From a checkpoint of a small CTC audio transcriber: norm layernorm, 8600 steps.
Rows from block 3 of a small CTC audio transcriber, named by matrix and row number. Rows with one number belong to one neuron. Each number is 500 + 40 x the weight over its row's rms, rounded and kept within 0 to 999. All counts start at 0. Numbers have three digits each. After the name is the row's rms in percent of the matrix's.
After each neuron's rows are labels from the 100 clips, of 14848, where the neuron reaches its highest value: "responds to" is what is common among them. Only what is clearly more common there than usual is listed. The data: short read English sentences (LibriTTS-R). In brackets: how many of the 100, against the usual share in percent.
# fc1: MLP up (model.blocks.3.mlp.fc1.weight, 640x160), inputs 0-159
# fc2: MLP down (model.blocks.3.mlp.fc2.weight, 160x640, transposed), outputs 0-159

fc1.631 108:461490425534489513500521472445444563540517578516443483520562522421524459438494502488547470521463555529516477500531482542506532509508510522521475481423543515528472523525474515532498510560492525525512546562581524519461500539467490521488522559440564468533516513511453541594496449468567457584451523542435467521519517537453467552502554503471435444489483538569402392497454522489506444512478448513467557480532477541475517459478497471460448486511554498435462522416530486472435506511563460
fc2.631 110:435519433525519512503475536506450475490494502483497559500431404518513463491499486473560526549486521552480445429431500521472527518467513588538450441517504577558490445464437464493591510479433506496554451515513550419517501538556454502492470555528469537442534466522426544512502537490474507412539524542512500515512484490554531526479493461554489541506519542510497487499431489532473460450445514510534524425577504532452487542522496560423497586482478481537494535522533576539428538464459540
responds to: the word "you" (86 vs 14.4)

fc1.262 114:523528469462544454499555476485510485488452434449451557448537433399539449492592514489453494437496496523501493542585506541539443464465554489545493482583461516470562550482546509483507511497546497523493524487594463486443544543562475469447535561552502445490543452473472462448455498479481551461472489515486504459483496462451504480498535535429521540592512591532513524420478514496488535485539499449474571484471473532531493583499498505526503520498572539411524567459499473498479455499467495
fc2.262 122:472502545517553510523497484535517506517470520444508455441533455585488549509549425476509520528513551525535414480486485502466483466476502599473485579439444482462446460503505533466568542517455447565538477484493482496493508540495522550516467533509512502455563443560442495483456470370536459502439470471510499529511472475503515549368480445466453523507540550524494456531607464544472580489502495505478534519452557458464480527507478496493512552507508539589490498507548544536457448483522515
responds to: the word "you" (81 vs 14.4)

fc1.231 113:531504581508523590529560479487497490454540466498528538496478507475413473494519505552544497438495485506492463505504546493577465538482501543470496520568560512470500514590485480480459380480509417499532490435484521501581519538396566467509457483474534567541490510518480454539527507425507480441498529570497486500448453482501473524485535498519545450554475501441479493472586528513494414468416562504485469434564410525455458479491526479525532443533494488520545551477476514488525522520448487
fc2.231 114:536531495502468463532523430564480492488475438513432485524461454507500566550498515489445483500525526520542532526492474482481556461479474515546452546438543492491464517595536530543461504581575537491517439473542530453440466543497466534508494456520494512495500529529541480528491488570542487560518540388513519441543529570508573456481420441538505547510441472526502497473464552504531509439472527488449526463465514524466449608499503448542413539488462499545489489422481521520481563470413460
responds to: the word "and" (29 vs 10.2)

fc1.284 088:541494503581564424543484510472478547489587499486492571550521398491422505490516522487496606448502477470463524541468511496471506481536592457506482517491499473464479521481439554520567480465536544530432475485484516573526494570530514464512507417516465446457498493474520499546479561479440418540485469415515469538533546480483546508539508518474488467502462506516500474548479495563541478547481487491486510438429454476457491520499469409506422547466490544511492457561490558585480551464502468
fc2.284 093:494517453415457575507506535464506494498469471565553417500500600501511509547461448595545511499423516466486528584569516480495540547440421463433492474474520445440432473515531420487509529493487492522490533534442566475512514476435506548479514573489496554466477529468554517451435458555510506454520533511457550457499458503506530472493508446486527495472544525521468475460571465496483480450522564571525499532558546510537513473552478479527488489474545449521448496462578493536459448519506561
responds to: the word "i" (38 vs 18.3)

fc1.545 090:477531478514527428541455441524514505531524505505425513492477454499503511514507560482472559468495595528475498483635507528527446478544497500503462484467533461492471518440526508495507472507577517523438501521517504487449425450536488472574522486538409495470505508496463501518525462496573534527506546502512462542492530408497505533453469490520513587471451395523509389481487470509556571462516541555559545554418481484524516555399559557445513484525454527505473519469463473476490521508502474
fc2.545 094:467437547505530562470551523484468438463529501541545501534519506468520490513450400474513500458526454473526506568515516491474531508437435522434545513532518529450456513497470528476407508529443520476554481525519456567454596556575488518479493478463505427480542497419483488400549497520524548512543408481526501481500452543501488495497549516518491501549493546465552522486529475573446446496517496475444524438533611500581399483511504469473475519489538513505468541520466493561503459502549526
responds to: the word "it" (31 vs 12.5)

fc1.50 109:478510455463459488551496452518499532438464499506530511514519530465450587516392492536497575540502430509477488487523465557521524544463520569479437457429507517439508519473526499443481556492484590471514514482577472575510425482489478470525488527523499487498469492441518526544571516459491481529500459584506482546471450493595556535545478486533543482444525447565413482504449496546530559495460452460441472485470552570459519484439471517520452444510493436536499449513547511523475565521533460
fc2.50 107:491440481520523481532535515440575578485486520397506474515497500536544487506550570499546510557583459539495491473500493477495483501502452498533529510451412490510472556525522437538413532511433484522456459489463441404476462516538540527469530538491478492439537535552442480472514471487484486545453535498494444474456482531458495547531461451479463513509465474472506514522593433521517509548491537445475445529535518551441555602507518499494551577517554558490521438505417474544500425535473509
responds to: the word "i" (44 vs 18.3); the word "and" (42 vs 10.2)

fc1.441 110:503460535506487417485526575574547547538470486514404520393473447455518525562516478487524435545519456483514496473580456518548478470510464512489564447544485501508486469553569466513409554474585493536507486576483490459429457479514508506512468442453492470534499453459504461467476479436503520531487466524466551474480492468500526479512507482460593510537552486522561514465466499510576447466524538516530481523439536509521558556490570516513550552535484467447527513464500434469526570496455568
fc2.441 125:544527456460497500447551438471522455460492530450566526465479541517535544528562422566481515571476541504509522454452439522475540521482478531412440483566585497568447441454528571473473505541538503567493514433558471509422531542490479593506493499509455444527467454476498513457481461462534520562541524540497509470505455567442415449463491540461458502465509529491551475547486497494486524478515505506565523534464489455460494448522558540600490510467527490466502503534466504516517427559471494
responds to: the word "you" (61 vs 14.4)

fc1.170 089:511513488575461521546513438408584519459527528469516531515566494505505574509540420525478507411510478539453488555450551531487535514488499537498531530499509543496485462477503508500420535530474578475475474480538473451498460491492424400580507414538514494460440472426524537566558531490524516543465495544454451504511479517585496446544456500498450588466492459482537504505500490521496419511519446477470507452514543567447464474512475456543519553472490514561546427533552513511523483542504473
fc2.170 090:500493503467550445437511520548431520516496472438406422491473460489470483515509538456467462589496525407538582505557515495491477532473549417515466550479514502546499451544555475565592477456501436502475533521440539480508480500520539587444503544447558474495548552564518471437426450513439483485466551513588558511505509522438489521525524467495545461514567523503512515523485464431482552481505524497468487503547469430536498501528516516489490510519535502456414561479477528506471484488528567
responds to: the word "was" (37 vs 9.8)

fc1.542 083:531508486498481463462499491551522524446524548544490498464531569497433519487533473415507457506566512532499493470484495417545471501547527484473533534449505538514571547456403547467505469465534588485502510531510494551444451499477550463496459521488589491493481520465538486496473434475510474490528466518527509592501475538531411513517531529457527514402486452538474565508533484518493534441416499515554575389527554449428510518473504524458547469533531493525499503435483514503502476596559448
fc2.542 093:529498562507487527510516534494507475518474452494549443488533446548544479476484449488513545487485488462494500481483536487513487515410532439609553454515469437429465544436481500520485477545527514513518517502508520467557535472462478426489556547499451465488475482452457453529493514542554542495428523563477422532523569542467567485468523477541493534499445553460505494522474510507464538492513525487374421549523427518478540483509546433634552520526439512486487525565506548461525562467471522
responds to: the word "and" (41 vs 10.2)

fc1.305 105:480475524442512506551497501515519482495504440545523622487473471460545581444525485530469427540531559509511499450498511513531500465517531442446575447520496508521501577477476397609493512494476458539514533469535514491560550493544516499431512523493545480516413490436528551450446511584562482495522403506440447539493514533504546505472462476543434429456564490485469499574503504468540523510500519535530540484475502448527494503504486441506484487446515511493547431562417513466484454480490506
fc2.305 107:528502427489487508514465454595454532463463559467500468509474507540468490544422511502526504494510506500538564539467488494437469497547394523574490500482537514488527471526537568502465508486506504473487605514509535491457546476511525550557534516530574484530495602505493438466482530450453445509505488484518511535478520536487456493488522453509569494515471368489467553481530483448502529544577449519502473509497493529491464491442451565518487514492491475443517598500536460463421513466518368
responds to: the word "the" (55 vs 24.9)

fc1.106 120:484498470452499478530602565522555550512566594490472452493490522504517430430478538501538429468499520497443503450481519528531489488531593456496541538431476499484511485494499496474447539438499504483472538540499536485456550476448570506486502487459504433495524423424542464505491476410498556559452550532462443481552473486432520527509503504507490466520478459540432474501519588504423491493512545503492515543467511508529502463450521444508481496505494574540446492506601489583448563539542548
fc2.106 124:474496484547536547576452481451507483493504474501504468480465457469603500525416479446482501465514505454466523500390462480431463483441570491497489490562500487552529446554455501533570513500434542549522486508478502431502457554537464524452503548586513516490536505472472500503557539488550508431534498527503448502524504600521471555505458478490488520461583492522506438530522460587472523466525573524560484460526504535500476565515449485473467579422495476543438450453550510521546509444478522
responds to: voice: male (85 vs 46.1); the word "you" (84 vs 14.4)

fc1.611 079:532520504473524463480491435425491603474463488483568505553429462431441524537523505444465457556405536527480448464538537544495497561515440548488444524479452521536525475551463554547445470472533507473492500527469446473571488547476585523484545559510495538462543445533439543530505590501451519475514463507509468430521472510492500582506514474422545428444526482548530557569492556529465465545488436560461525480452484487501491467480467537583510521471537514493499514525517529523468482508492482
fc2.611 085:483501507572516484542530526542559475529521468499495560431525486518551463483498504496489500470590481492525517569514494486482541471487481413513440502528539531494502512499514502548453557467473520531506467483467531466520508497548514423518467469454495493561515487476548421517502459539596425497450486525437474470496500481496569438459535535499510553525429527494502503463564494454546487557453498497538481541489526549557399520474545504483579472547593493435510422587484436409454466417498495
responds to: the word "to" (38 vs 14.6)

fc1.277 096:431428522535566440511492522460504458459431480524515450587530457542529557440462487497536482530456532497555540435447591455470469497560429516499548525497454494491502460520561502501464524493474543526516529463533589514428431531479582521533516508462512437473507542488444482500506502553487491473552521494480536437511547487496568534530503526468440460460442522479550552478549557450489517550417508426546570495468454452475525539555557468546484552508529482492463482484490535526503486518479424
fc2.277 095:509509422528462529537537500528536542503577469520482562395519529444481455506518568434491537531536516509493399565535451529468503514460439426532460470506599518476459485461488529534528490494537512509488522498514529416576479457471438480516498540503512539512431491458453462535477515533471505488496456504475442496531483521495521443470517421485593571505542460517414464519563521579463490490556500577458456529530501496532488413507491485507560514435508534548500473495507484477504520497478594
responds to: the word "to" (33 vs 14.6)

fc1.471 079:517509461449471518459544540468540504514468556459481469476555510447489446516564548524470504511496527556474546534518464479465462502421501500460551543449509450575467492493541543457537433568539553447534504472490494511462444427559525423510532556493484457508439460508534516517502459502553513552534552565485480521439548453487505522493512554561472486487522489520476425557537560462444487480489551474476571398472444489498474514526441399462495531423550511560498560501488508517508473539589510
fc2.471 082:473471520469405498556496507506421511502468547512562504455497385550534473520468436514561505546495501485581455474449549475451493506564480452493536473568458500471477516491464502492524540529482470566472529476535528468500571528490460556466477497453549502496539500510470521485507513525525445476477505408527496516480521557532478532509466445524509572503485467471519449429448470497579539414490487499559460505530581540526506494450549581540477532503568481406510514487580518455477568514416500
responds to: the word "you" (57 vs 14.4)

fc1.397 094:472435442405534448541552495534509482459457498467508460472485498440555533509506496503475501509520472502431510453534516494458437491499494473507510453512519520490533545466440565449434521549478532498534457528517536598525443526538537506487466509478483509563536570396515497461495448454468454521538517530513547580522484499543511480560493492511445453454543443463474529474572498525536506478459447409487523537505503569443476394477426540522508514482573500571485521501516527502507541569597527
fc2.397 096:486439579510520565456550465444490509462482480595546542489510489558492500543501503528518496507543486487575509499520510537584531516504490479464517479468432527530463552490511459492464504462529516476473456499479483442518466472472490532458471464515589513485509567596457450497536434522450528405530499490463483462509514463490462489503511478564509558505525517486451547520437435542500497490465562576436480496556432476424482602568502530492578533519454544396553476540475455477466466484477514
responds to: the word "and" (55 vs 10.2); the word "it" (32 vs 12.5)

fc1.312 127:499531504443493514547506554498567494486480384451551477447491482532465534479525537524494463486501516510577516552576501485573514563566525471447553497496505427495473519554519456460482476523496495405481475492539529503469479522410481475536533447380524482481556545472570449464523510595479491477496474480572444489501492448447465571545436406546476511478577534529530504514542474512517456477516473517520502483476452489533505501561528446518518538542478470554461486528481418515476553484475530
fc2.312 115:432467473550535457498464474528472504572467516531452537499502494471528512493510492426512499503495496518508480544438499487484484502505428470501513529387545477514522486471471486418562480464490525563505448452531429507593496474469469509502490572510506555492494507467527468484459499427532499534510527474520518594431432508502552499499504566379432486511529540512609498533502515459523543557501536520489548548559525474505461535427528458508455483512554545501485557410465544510522451596529460
responds to: the word "the" (55 vs 24.9)

fc1.434 099:476549572506527458534411587519424564543516509548502504469484541472479522468469516507518513480471525509514442523473506483470510514464534590549474460470523461541528484542527580484494549502501493426509443497497485510456510523461554462514546485472515501441513490497496458450535481506477533428471483543474542493521546520549452510450535477522500366575485479479516483500465497476433477561528514506587539611453498492487487480480564468497520537522485518521559447515414417480422540431575487
fc2.434 103:475496466492526528448565471509478510439423511407483520510581553463530498539585443475491485501539446516586455508552431500529527493531506412512473527519459524456486480539476524494555504502539462506547526573538514531539510497502485507467453531498484474544446496445527422523527520551516540502539535493443519504490506398466577459528452563557534535492478391547514442469557530547522492442470502486499466571427556515422499498496502512496485433462539517471487446525449503555444520465506528
responds to: the word "was" (25 vs 9.8)

fc1.323 098:541573432506502493532498471474446564498471440521400524507507590496535488515520526539528480477519491506389509532463454484495461434414453425565516467519572511484504492500510565463541439500472524482455497510472558501438439499525546562553464473465491497444566438525514463470505510508508532536506464508510509539470597545504472517555517473523535449388490452467517406501531555493471492535549545507489486540553514560525445527516557422497457507524513456474557449512539491518490479515528500
fc2.323 100:499444578564502503484581516479497513568465506535557489564511454459443519508452493468466485497494432514591518526573510489477582566498462537436486565511491559549541468461502494519429472502496498542510484540495494524497564522487503526513537501491522462492490523496435563587484466521461447482502548469547473423607405474452484440474554521464443466565479516519420520450496442450521457516488502512526509444493433465507486494525517592473556486549466528479523505538481469465495500466426466
responds to: voice: female (86 vs 53.9)

fc1.242 091:389487517500497486555613456516554452530457506464519459494492518444540531487459482495493498502488447511496422450456516416552474438476555498482475452514588502479482573512484565494476535540516527477529609438629501467476491554529551521466485457538561525535473477551502465534519470451469480579544543418528497549467533537484485538521539441537430515455476408578524488451442549441505530496496490482509493524489515490496516460537539484476478484459504492519523542492507518494477479510463516
fc2.242 085:519461471506539537464459544475530548484516450565502494500519533561532459492514584516509537582530520443521524527539487527500449520447423474497547465535449487486506490483499513491507535416559468442447379542395487515547552510481503494464526486544509499467546606454473479472551521586494482475464435588559497460525420504537490471517524528445528456473525611425485518548509465581531525482493442528490545516490494467470491507467459538497533509513495506464447503483493438537468469489475538
responds to: the word "and" (32 vs 10.2)

fc1.136 119:513546425480532382434548493579556453406467524456398544431566525404486454509479491473484477499527485504472483478512501585468524520434457526454522469529493527492539459426470521494466491507490556531528528473531538464548522524536562540466483564509554458504503502487550518506539515521490514473450532476443455511587478476471485562550561579436507554483522526527508450426519539511537496464584518512458493508484515485497489524466526522490467445540512452447489497497486556503461442553501531
fc2.136 130:485553511494522570484542414517510467493435541436490540512451450517526507531498500463501502516426493496505460487471497489480547476449545559525465474532450549517499530543540538535540526570485515524539480529578471481534531528516496482521478482431430509488564427550476518475519508432559499540581471567482477457507492582457403516463450490453494516433514607520495442535523432576427535431528470479470514490540549438455478468518528558570457519482499551525485544485529459444455472511477499
responds to: the word "you" (64 vs 14.4)

fc1.316 104:519472483514492498483531539497509594457487465473469463507584507461498483505539482527464521455559477527498582419556460464514500482464466511509452471445477454513531474501448483487473484521574499429528494507587560519498540559437465501502503556555487514548462498533481547498553431415470420560559479526526463528481483447529532540511467507467457531614457527478487455557582498447534527521531395517470471483524472517519430477509528452532557542503435519497519542491500541479410539491462546
fc2.316 102:485519503464465435463488508553517472534555489520543489502434448503504502501498525431446429514490512496487405560441474524605449497648506473507520503545542550459557509467497493564480458453450545503505489509475450465465534434483536552557518518464523488467506500491495414556499499552573577460457477486558516460532481493476496548527488496568558550370490488541525509468527474535464520518471514492492507495459526506514579555545445570502418505495491494493463464464481466509518494526537474
responds to: voice: male (75 vs 46.1)

fc1.232 096:445500444461488411520506476530566580532531527472515473512518515476411494482574524510421547491492519527501566502450506596469491497493491509518584528512488492474460480425590506529440516458500529520492477574473445510448466482526510519474517488471550447471507522416492462478506523482513590489517478516435478509555454496458472494438516438562547503550480546527445513533530499483547525549514480544491541610465512446527470494483499481537463402490485520587436498459475440439503527540535477
fc2.232 095:519559477508516558458522461465478491553433464553471510466495501440550480481408495522556465545564489468522535454550525447494395467490560487470429480467516476495508485562473494516525534504421478499497573504509445473522504536520471533516458477550533476579525585506426465499524491537527540510538559501556481496512517559485528514583419512426513529470522442509520474481511416503465483459524503486549542429486462488548514435420503522426490559427522430541538483508492520559540556487480514
responds to: the word "you" (41 vs 14.4)

fc1.424 112:409480477453489478490540571526487481433584536492507442561504500487459482520527538508536464409477471501446407580507478482468490583430471587466571507488459462500480485472516548545494487494524458440565483531464564550528495461453560517517490468521467443505530437473518552476553527437547538477543471565508441519494543483513550550478475464507513529434493465518424482596566546533528488427505513525519500492480475493463486534534514486499532545482503436496520529458488516518580421491515516
fc2.424 099:594441483468458512499492445486518598508472518492623494533459494508546523561483509549478479531464462536552483490502530483492414452430497503514483485471462480482505487386527506457502475514522466576496492536500438474492513505506483516499483496471545507513509470473508510525507443488573473506458451405512449523492534525527531597455539499485471493576443568548466513454553529527525496518471496403508603574433461506521467506514549533445504526545490474460475560488560476485506587503455471
responds to: the word "the" (57 vs 24.9); the word "is" (28 vs 8.2)

fc1.135 085:580502453511507504538451503498546518474441540509460521534505511503501451550461510545549521477528425565520461547456560502542450458462520516556552498504476519477440523552521511514527520483514491540497398560504486418500435480476515516571506509453486491534495448490495527509372491473486513492514487471537564486523484498477567519527482495480502588554472504543477533534431421501500515463492539537476514483554417452456414479421476510455490569499565536422608510533488530486457484539431508
fc2.135 086:500397526491563482470483441534469482499504495519491463413501562480466542466481510463442482532535517519586498526509441423404545496512495478446453555428518497495477488452524490429503484536524512471511531429514520560491576475547415486449481515519465467482572535512488555528508492539484531555559583579449470489499461524504500514513548450504548462463516465438500404544585535509542475535520501505542469434477550492535483493513524450487422487496535539549505540467506490526551569453501542
responds to: voice: male (74 vs 46.1)

fc1.478 119:525536551564532517536424523493505510502586471477533532492460442516460515441490511467546513444539498469475547517522442477474484557483505525450457466543451461480569482546522500494400450513552528508495519523489498403550561547478518500499539525467454514513480539534469504514519519528408438488569466502449452481437485474509493516498418508470580500508529431609496468523481522537485434427518530464428567522451489486467517524502510446604538514453479576492481459462546510487549512475561503
fc2.478 117:501493451522489480473542549489490546498522477492561540388422396578440534520482567621486524486496470435493493488463505439425480545462566451501487525533528554538484546491518509470508462443496536493493533481512498479429542537447491423472512495560439539480555467519461530483473525497506493502462511541476557450519489522557564467534560536460474438529532442512483511522465582469541503471544416595509529510528500501526502422506432461490537464494509446539469492536485523496491532553501528
responds to: the word "was" (27 vs 9.8)

fc1.2 099:516575527509563480495476518507554552440499503540481482508427442456494481438448461487482516483477578494554547501474492518485486528496537506530480450476505470528553610528550459472562522445522496517520504509490578466507438494458420493486473524428555455468555487531559517446563453551456500504490508524540465452469532473403513490495449479484445493506517411437547513541459445513466492477528491450480575583472577562465508459553565457541553494473458483491536516500522559536507501554441523
fc2.2 105:467529469457462524462522478513485561492518476494489453531547495491454492569492545462500438506462499512491489646499505573537538523534491484516505527508542532466520462493484510536458486529467505447456416527551522537485496493471534435429548508529501526499446551458411425490443495423523516529508459488560544535520548483567489487486521523486522524493432600569532525468545535446526512439483505475519496392526428425536468545444482547466529524496539576524417461518498461490464513505556510
responds to: the word "be" (46 vs 4.5); the word "to" (36 vs 14.6)

fc1.208 101:577527466404470488569495435461506499454506466509587428510470501497536541493495513470500510553546516534500455500504461464477463483558476406429501466461516531518581515519490454417470492543528535503515580489490495540565474546542556417587489475508536504484518555468512448437500510500460522487529506504502531515457434523582510479540509488478527480486490479470497459480527446551526509510443495509464531487544473556436530490528538525548504444510581460504524417540600407477443479498467549
fc2.208 096:432484502595499459519522511419500495510475554481434594538515521569512454530538529517620457504513485453488524495547483486446479548510455517412445529471450485480450580478485496489525524528503488480496463540396516526457507469501480544467515557526509533459507489520510530566522511511495480472542470465496413442479466504431576585455575478523533528474472482504492540580462514542487508477469498478483471510481494529545471531461445483490523459511441552578492544579463470522545459546461433
responds to: the word "and" (36 vs 10.2)

fc1.179 094:532427460456525530506486575569530483424452544529556536448554532510473487468448499517529420529517513495555473511495505487464556490547496470495471495487564509515491547455522401490495464434448542505481497535527445448507464478469529501431532524494533459471557487561566488578512407508509449483564566457514465528506524475487478465507435512573501500560470590483543473461502511477512508391492543598448520461524439553524516492523444517446479510556499484440489531508528560538460499500479470
fc2.179 091:441540490447494492461513436487483528589547459488435460474418464475593451567514469499531535519462460558428522503507451472492504539539475518507547520523443447513515473502524536493499475489519520469431477507550607519426577553480439492563539497525494500551477468487425513450490577531481523545553408513508505490527460539479546485480503504414485510497538425517521553530511495473512529556494480438471500502488480394523498538496528499525559487463523468516578497514433498472596468509531474
responds to: voice: male (72 vs 46.1); the word "with" (26 vs 3.2)

fc1.390 105:425466525445528503476472480523588489517526494474534554436558503538517462423531518490517448471530540501489483546526561475479463478465437562514481449510398493548458419442489460607508575517544484454515544529531475474505486553562452517479517559458494514462488366490469476523524503551497506495528487545498472476500559483557503454526521488431527471488503527591507479472514518583553497568517498491442526483522452461493565526505424520495450559488474494530493516558530480474435451503537473
fc2.390 102:573577476480440532542545474511411495484525472496444525495414514502532475512506504453501533518539536472510577487464516565457509482524465472545456489528583504557474398530491562432514537482482507548512540507486492427527575477492592516502522552495526533459433487522485508436401526516518465513508481437437554466574498522520504469495428547561490484486472585448441515468491470425528487477487478486591480485495541510524471537522481511490514481515555425491483494512584461522448508456483531
responds to: the word "was" (33 vs 9.8)

fc1.355 108:515505526530502486484576468454552488463535529509504561528453459519462472476463478608483514557484469471468453482524471457573505509499515519413517549495470526441505531479530483491555418477552553498577542424462456472474564554433560463509469453463557487516470546535508514513574475447542570485444507518476483519462509422505547556502568476480554465555471609462492490563560481499462523465543543456515410480490486503530433490507470508429449531532492478512498505462530516442541475467497520
fc2.355 096:562568568455492476474463527501524506441507484498450578535519538509543482506453538486547517413538486565449526457488429509482545526486438540482499452417568484481494450535516499529519511533546455507450533487478555497508544517555489485466496526564440512413460478502511502451450595521390478465491489465545505499563486499547533436578526467515469522429489490588484508475498491506500503522477514509462575476520483476495563519492459414528476407544466495568540499522522445529458569533519499
responds to: the word "not" (25 vs 6.3)

fc1.432 099:521507488403471474491465522597443497527482540503483522504404445480479533551472485554442527552497464552469476556509547443512465482529496464480542461530460464460484556469428471531528492403491481418541537450501582494531455474478522452473503477494511399545487491555486516442537435496525463537531557471548525554474490523528548485496480510563455404483524539536472517582526499471595461525474510477523551546494469518495516512467484499504578465459450509501464518509550485573496556502497434
fc2.432 114:508511469503426558506521477482513509490560554451474497496471523463510490463518615502473565565499548533510498407431371507466455518462535495558560503489495545503529503503520511383414560532540495534514537446535442552542560545533439463506469567562505551488551555490518522480486468430479512517505502498436503463485509455457530528504441515486505462530484477495442589472530565566457485500526483514458498533503448450497456490513475540483531471517456507481564567488532461450454490503468498
responds to: the word "the" (95 vs 24.9)

fc1.370 102:507486492534527514522550495497433479500540423528509561507529489468446558489430535496486540515431516522576516428477463572514509498490415525542431504518456459479459450542479512486528571473576497527561468556560523524582567486445492499463450519454489487503447471494527438552427552427445497476535476498437456501536572562512531521543489526478482501547447525531435514509429502447525441478466526532462445472521533504493493527457539511505469527510469492464560449622475472486509500566524481
fc2.370 091:430416500470510544558513479510544507602497499486496464500506546518504553540478516501526486477479499498433524482536525428453567562483510493450605439492539487485552502474512527543518447552471565536458489474473489451510466525525485538520552447481512497489561449536446532493520508525494515514483523541537477485494491493481470596554519459482453539515529415478523519429538485478550501530550497388507546535538482539467493490470494475434492482478560445432425444400508604541442479520519470
responds to: the word "i" (60 vs 18.3)

fc1.227 085:470489571505468513464492494471463504553506438391617554514484493474431510390535500545509437525445550416477502527511537474574451473439540477595538496537497536533502521429466483494524488493497491477503532560506522572496481497479452513517549562496437487535472557453555433541525513538480499475492487529547499534493504500560515500495546499528459429490525533474533452471508482564525501487502466438486529429495502537481481418537491522552530512551529448439541529542454574479415520533497498
fc2.227 093:447526462449499476492534508416476507493439555578366490502506516500449476481464512430446570493516420580516555466457479448498571524552505537478529482492483502440520536596520532500477536500513502562508529448514533443485561511467540472489432413479543521457520469525467606437412499450525503513538481491458519485506507479466441517475434507463574512461473500502524533479524527522506477550556546585544433548515498536513512560453501513482494542471491570510511534496507485509518481531525500
responds to: voice: female (85 vs 53.9)

fc1.427 086:556508460471476510512540451534485498556487510459512532572536506526505475541503566511467601521558451529476499578435533529486526473568459557531566524488513506511527462513531582500481470471500456579528502538511421493486487463490555473489448466467519478522488564458472489519472464558468492536554482506519464431450492448423536467494581542458439490489489376522526448518486455481483528480489438556509515521453520520475513522540557494411452501459437424470482455518548545465533561570479502
fc2.427 093:488488483539482508460460496418558570569577502557522515467468442460535488580446466515556408511495534529495529550503503460542502456430558556516479523496503589480517551553475495432450544549436478480483454528480518560492424474481528492497481527474524452510489460502469515491483479488467520482464493459536540482540495483549408485509521469518570496569423588528482554560512463477509490491564448474505437480484539583466487494479412492530484527550503499516543470456432484514516416532544493
responds to: voice: male (83 vs 46.1)

fc1.564 088:459486480530517435503509463445391486502507478490466563487539489503523445544494503527495489528549461570504499511534504487507523395493521495455513492550501538470532511446549539518424571470513543500502534508557422511487509463558462531543544484529451457554413498508489556399520513491509548460520576429452481504565510474541560544545501531497550487515589482489487509541462426490436533522547563501527522492489545480494450474495462461563500571461534436417558467485513448536452475478454459
fc2.564 089:542483510491478486521510487452535493495369531576499473495486551522500457509490472456457538436522504521494518502498485506503452555501486511506538487474494508477467558528535500490557450488516394461525489500442535495500498522505543473530395591487521594437582511486596525518442472495415522532402518506528514544480521436545489535462426478495477460490501527572440484522534488521521468480470394474529518433499496487481547526517477494546479462575488523596522590509484483542515479532494539
responds to: the word "not" (25 vs 6.3)

fc1.581 104:520536541435507497547543540555486526479492451481513509580572480512541547517506516519440422496491507496496452541551414522449538473433449518484502479528533438500432528510463506451515460482484519458463515562518480504447446500497532477459421465479498499566534475417491496483506469479492422498582509440500457501428453495537415514572509453543493524553498413450480460502495510613543522458478505550502526562498410529468514518537484528578533562541503507544490530545531522496499519525582510
fc2.581 105:453472503530476462488435405499492552512464478535543485520545560521545498449559442462488525468551496541503498504437474446583498527514574462453430525564496510502478511464562478511475487478601442462509453545442496556499613543458511481424504489548545501498468537554535455530504513491468491470510542571456460584501500422516512476504428554500493547494476535556466512505496552463499611511488520528463512451474451484458445529523497510526489448470427501466487603486499496495511461517474511
responds to: the word "and" (31 vs 10.2)

fc1.23 093:524500502530392481454551519504451515565489524475517600558543534525504512488403501466503551493504436474539520549465512536487494454599449541527527512522548461392511467508465489514490504426521462499570495464499476440456448515524501472552426489470497536486478527540518448415495528486527471473513518500510543494496548524449563514584562465431483430457504542563540500556497475476556482563537470467490488483409530555496457545525496470476500439524497501486459562460442523462533501550514471
fc2.23 093:595493519456565433545483530507526478489524513461476449495498508442476513489539499571535472513445555471524406503559472517511524605533562472522532523556450455526526514502542485486520510555483509525415490457440442480565524456511485481435532531478496515465555508484545553571540508484518506502518433442467446521438502516526461493427515452555473529478550414487557519473421507466465481511464486530515502472596545506505532490439507538546489528492551532558499458421484444540442501476559455
responds to: voice: male (77 vs 46.1)

fc1.389 087:483516419444483501448527470418498526511554454470446489489492474550467503472590495531466517466522634463464521492550452468473436501537489509463473433498465522477504452530508531493477551462514523428473618516547512495488470466560533466528495473528422452555482452500496541561472499481435479502562454530496545532555528487502473593520461467580468519518515496483545488421484531487512522467481554482445523500506503461474591540523491416530525484547576433511509571496518483535508512541511521
fc2.389 092:456495512507522533459563475547446481514578575532560489530526574534559481480521486513520508530515426501578491550484566550532571425484470493514522489506529525485452528564435520461493475544445492481518457486431436554510528466492396554557498471407485558498484467516458503511508474495516443457573546469527460452443540473542532494489444512471465513440468514532466504477447491514513543512521455492509462518441486505560466485535458572436503572475527502447491436444523583518540445493459531
responds to: the word "you" (43 vs 14.4)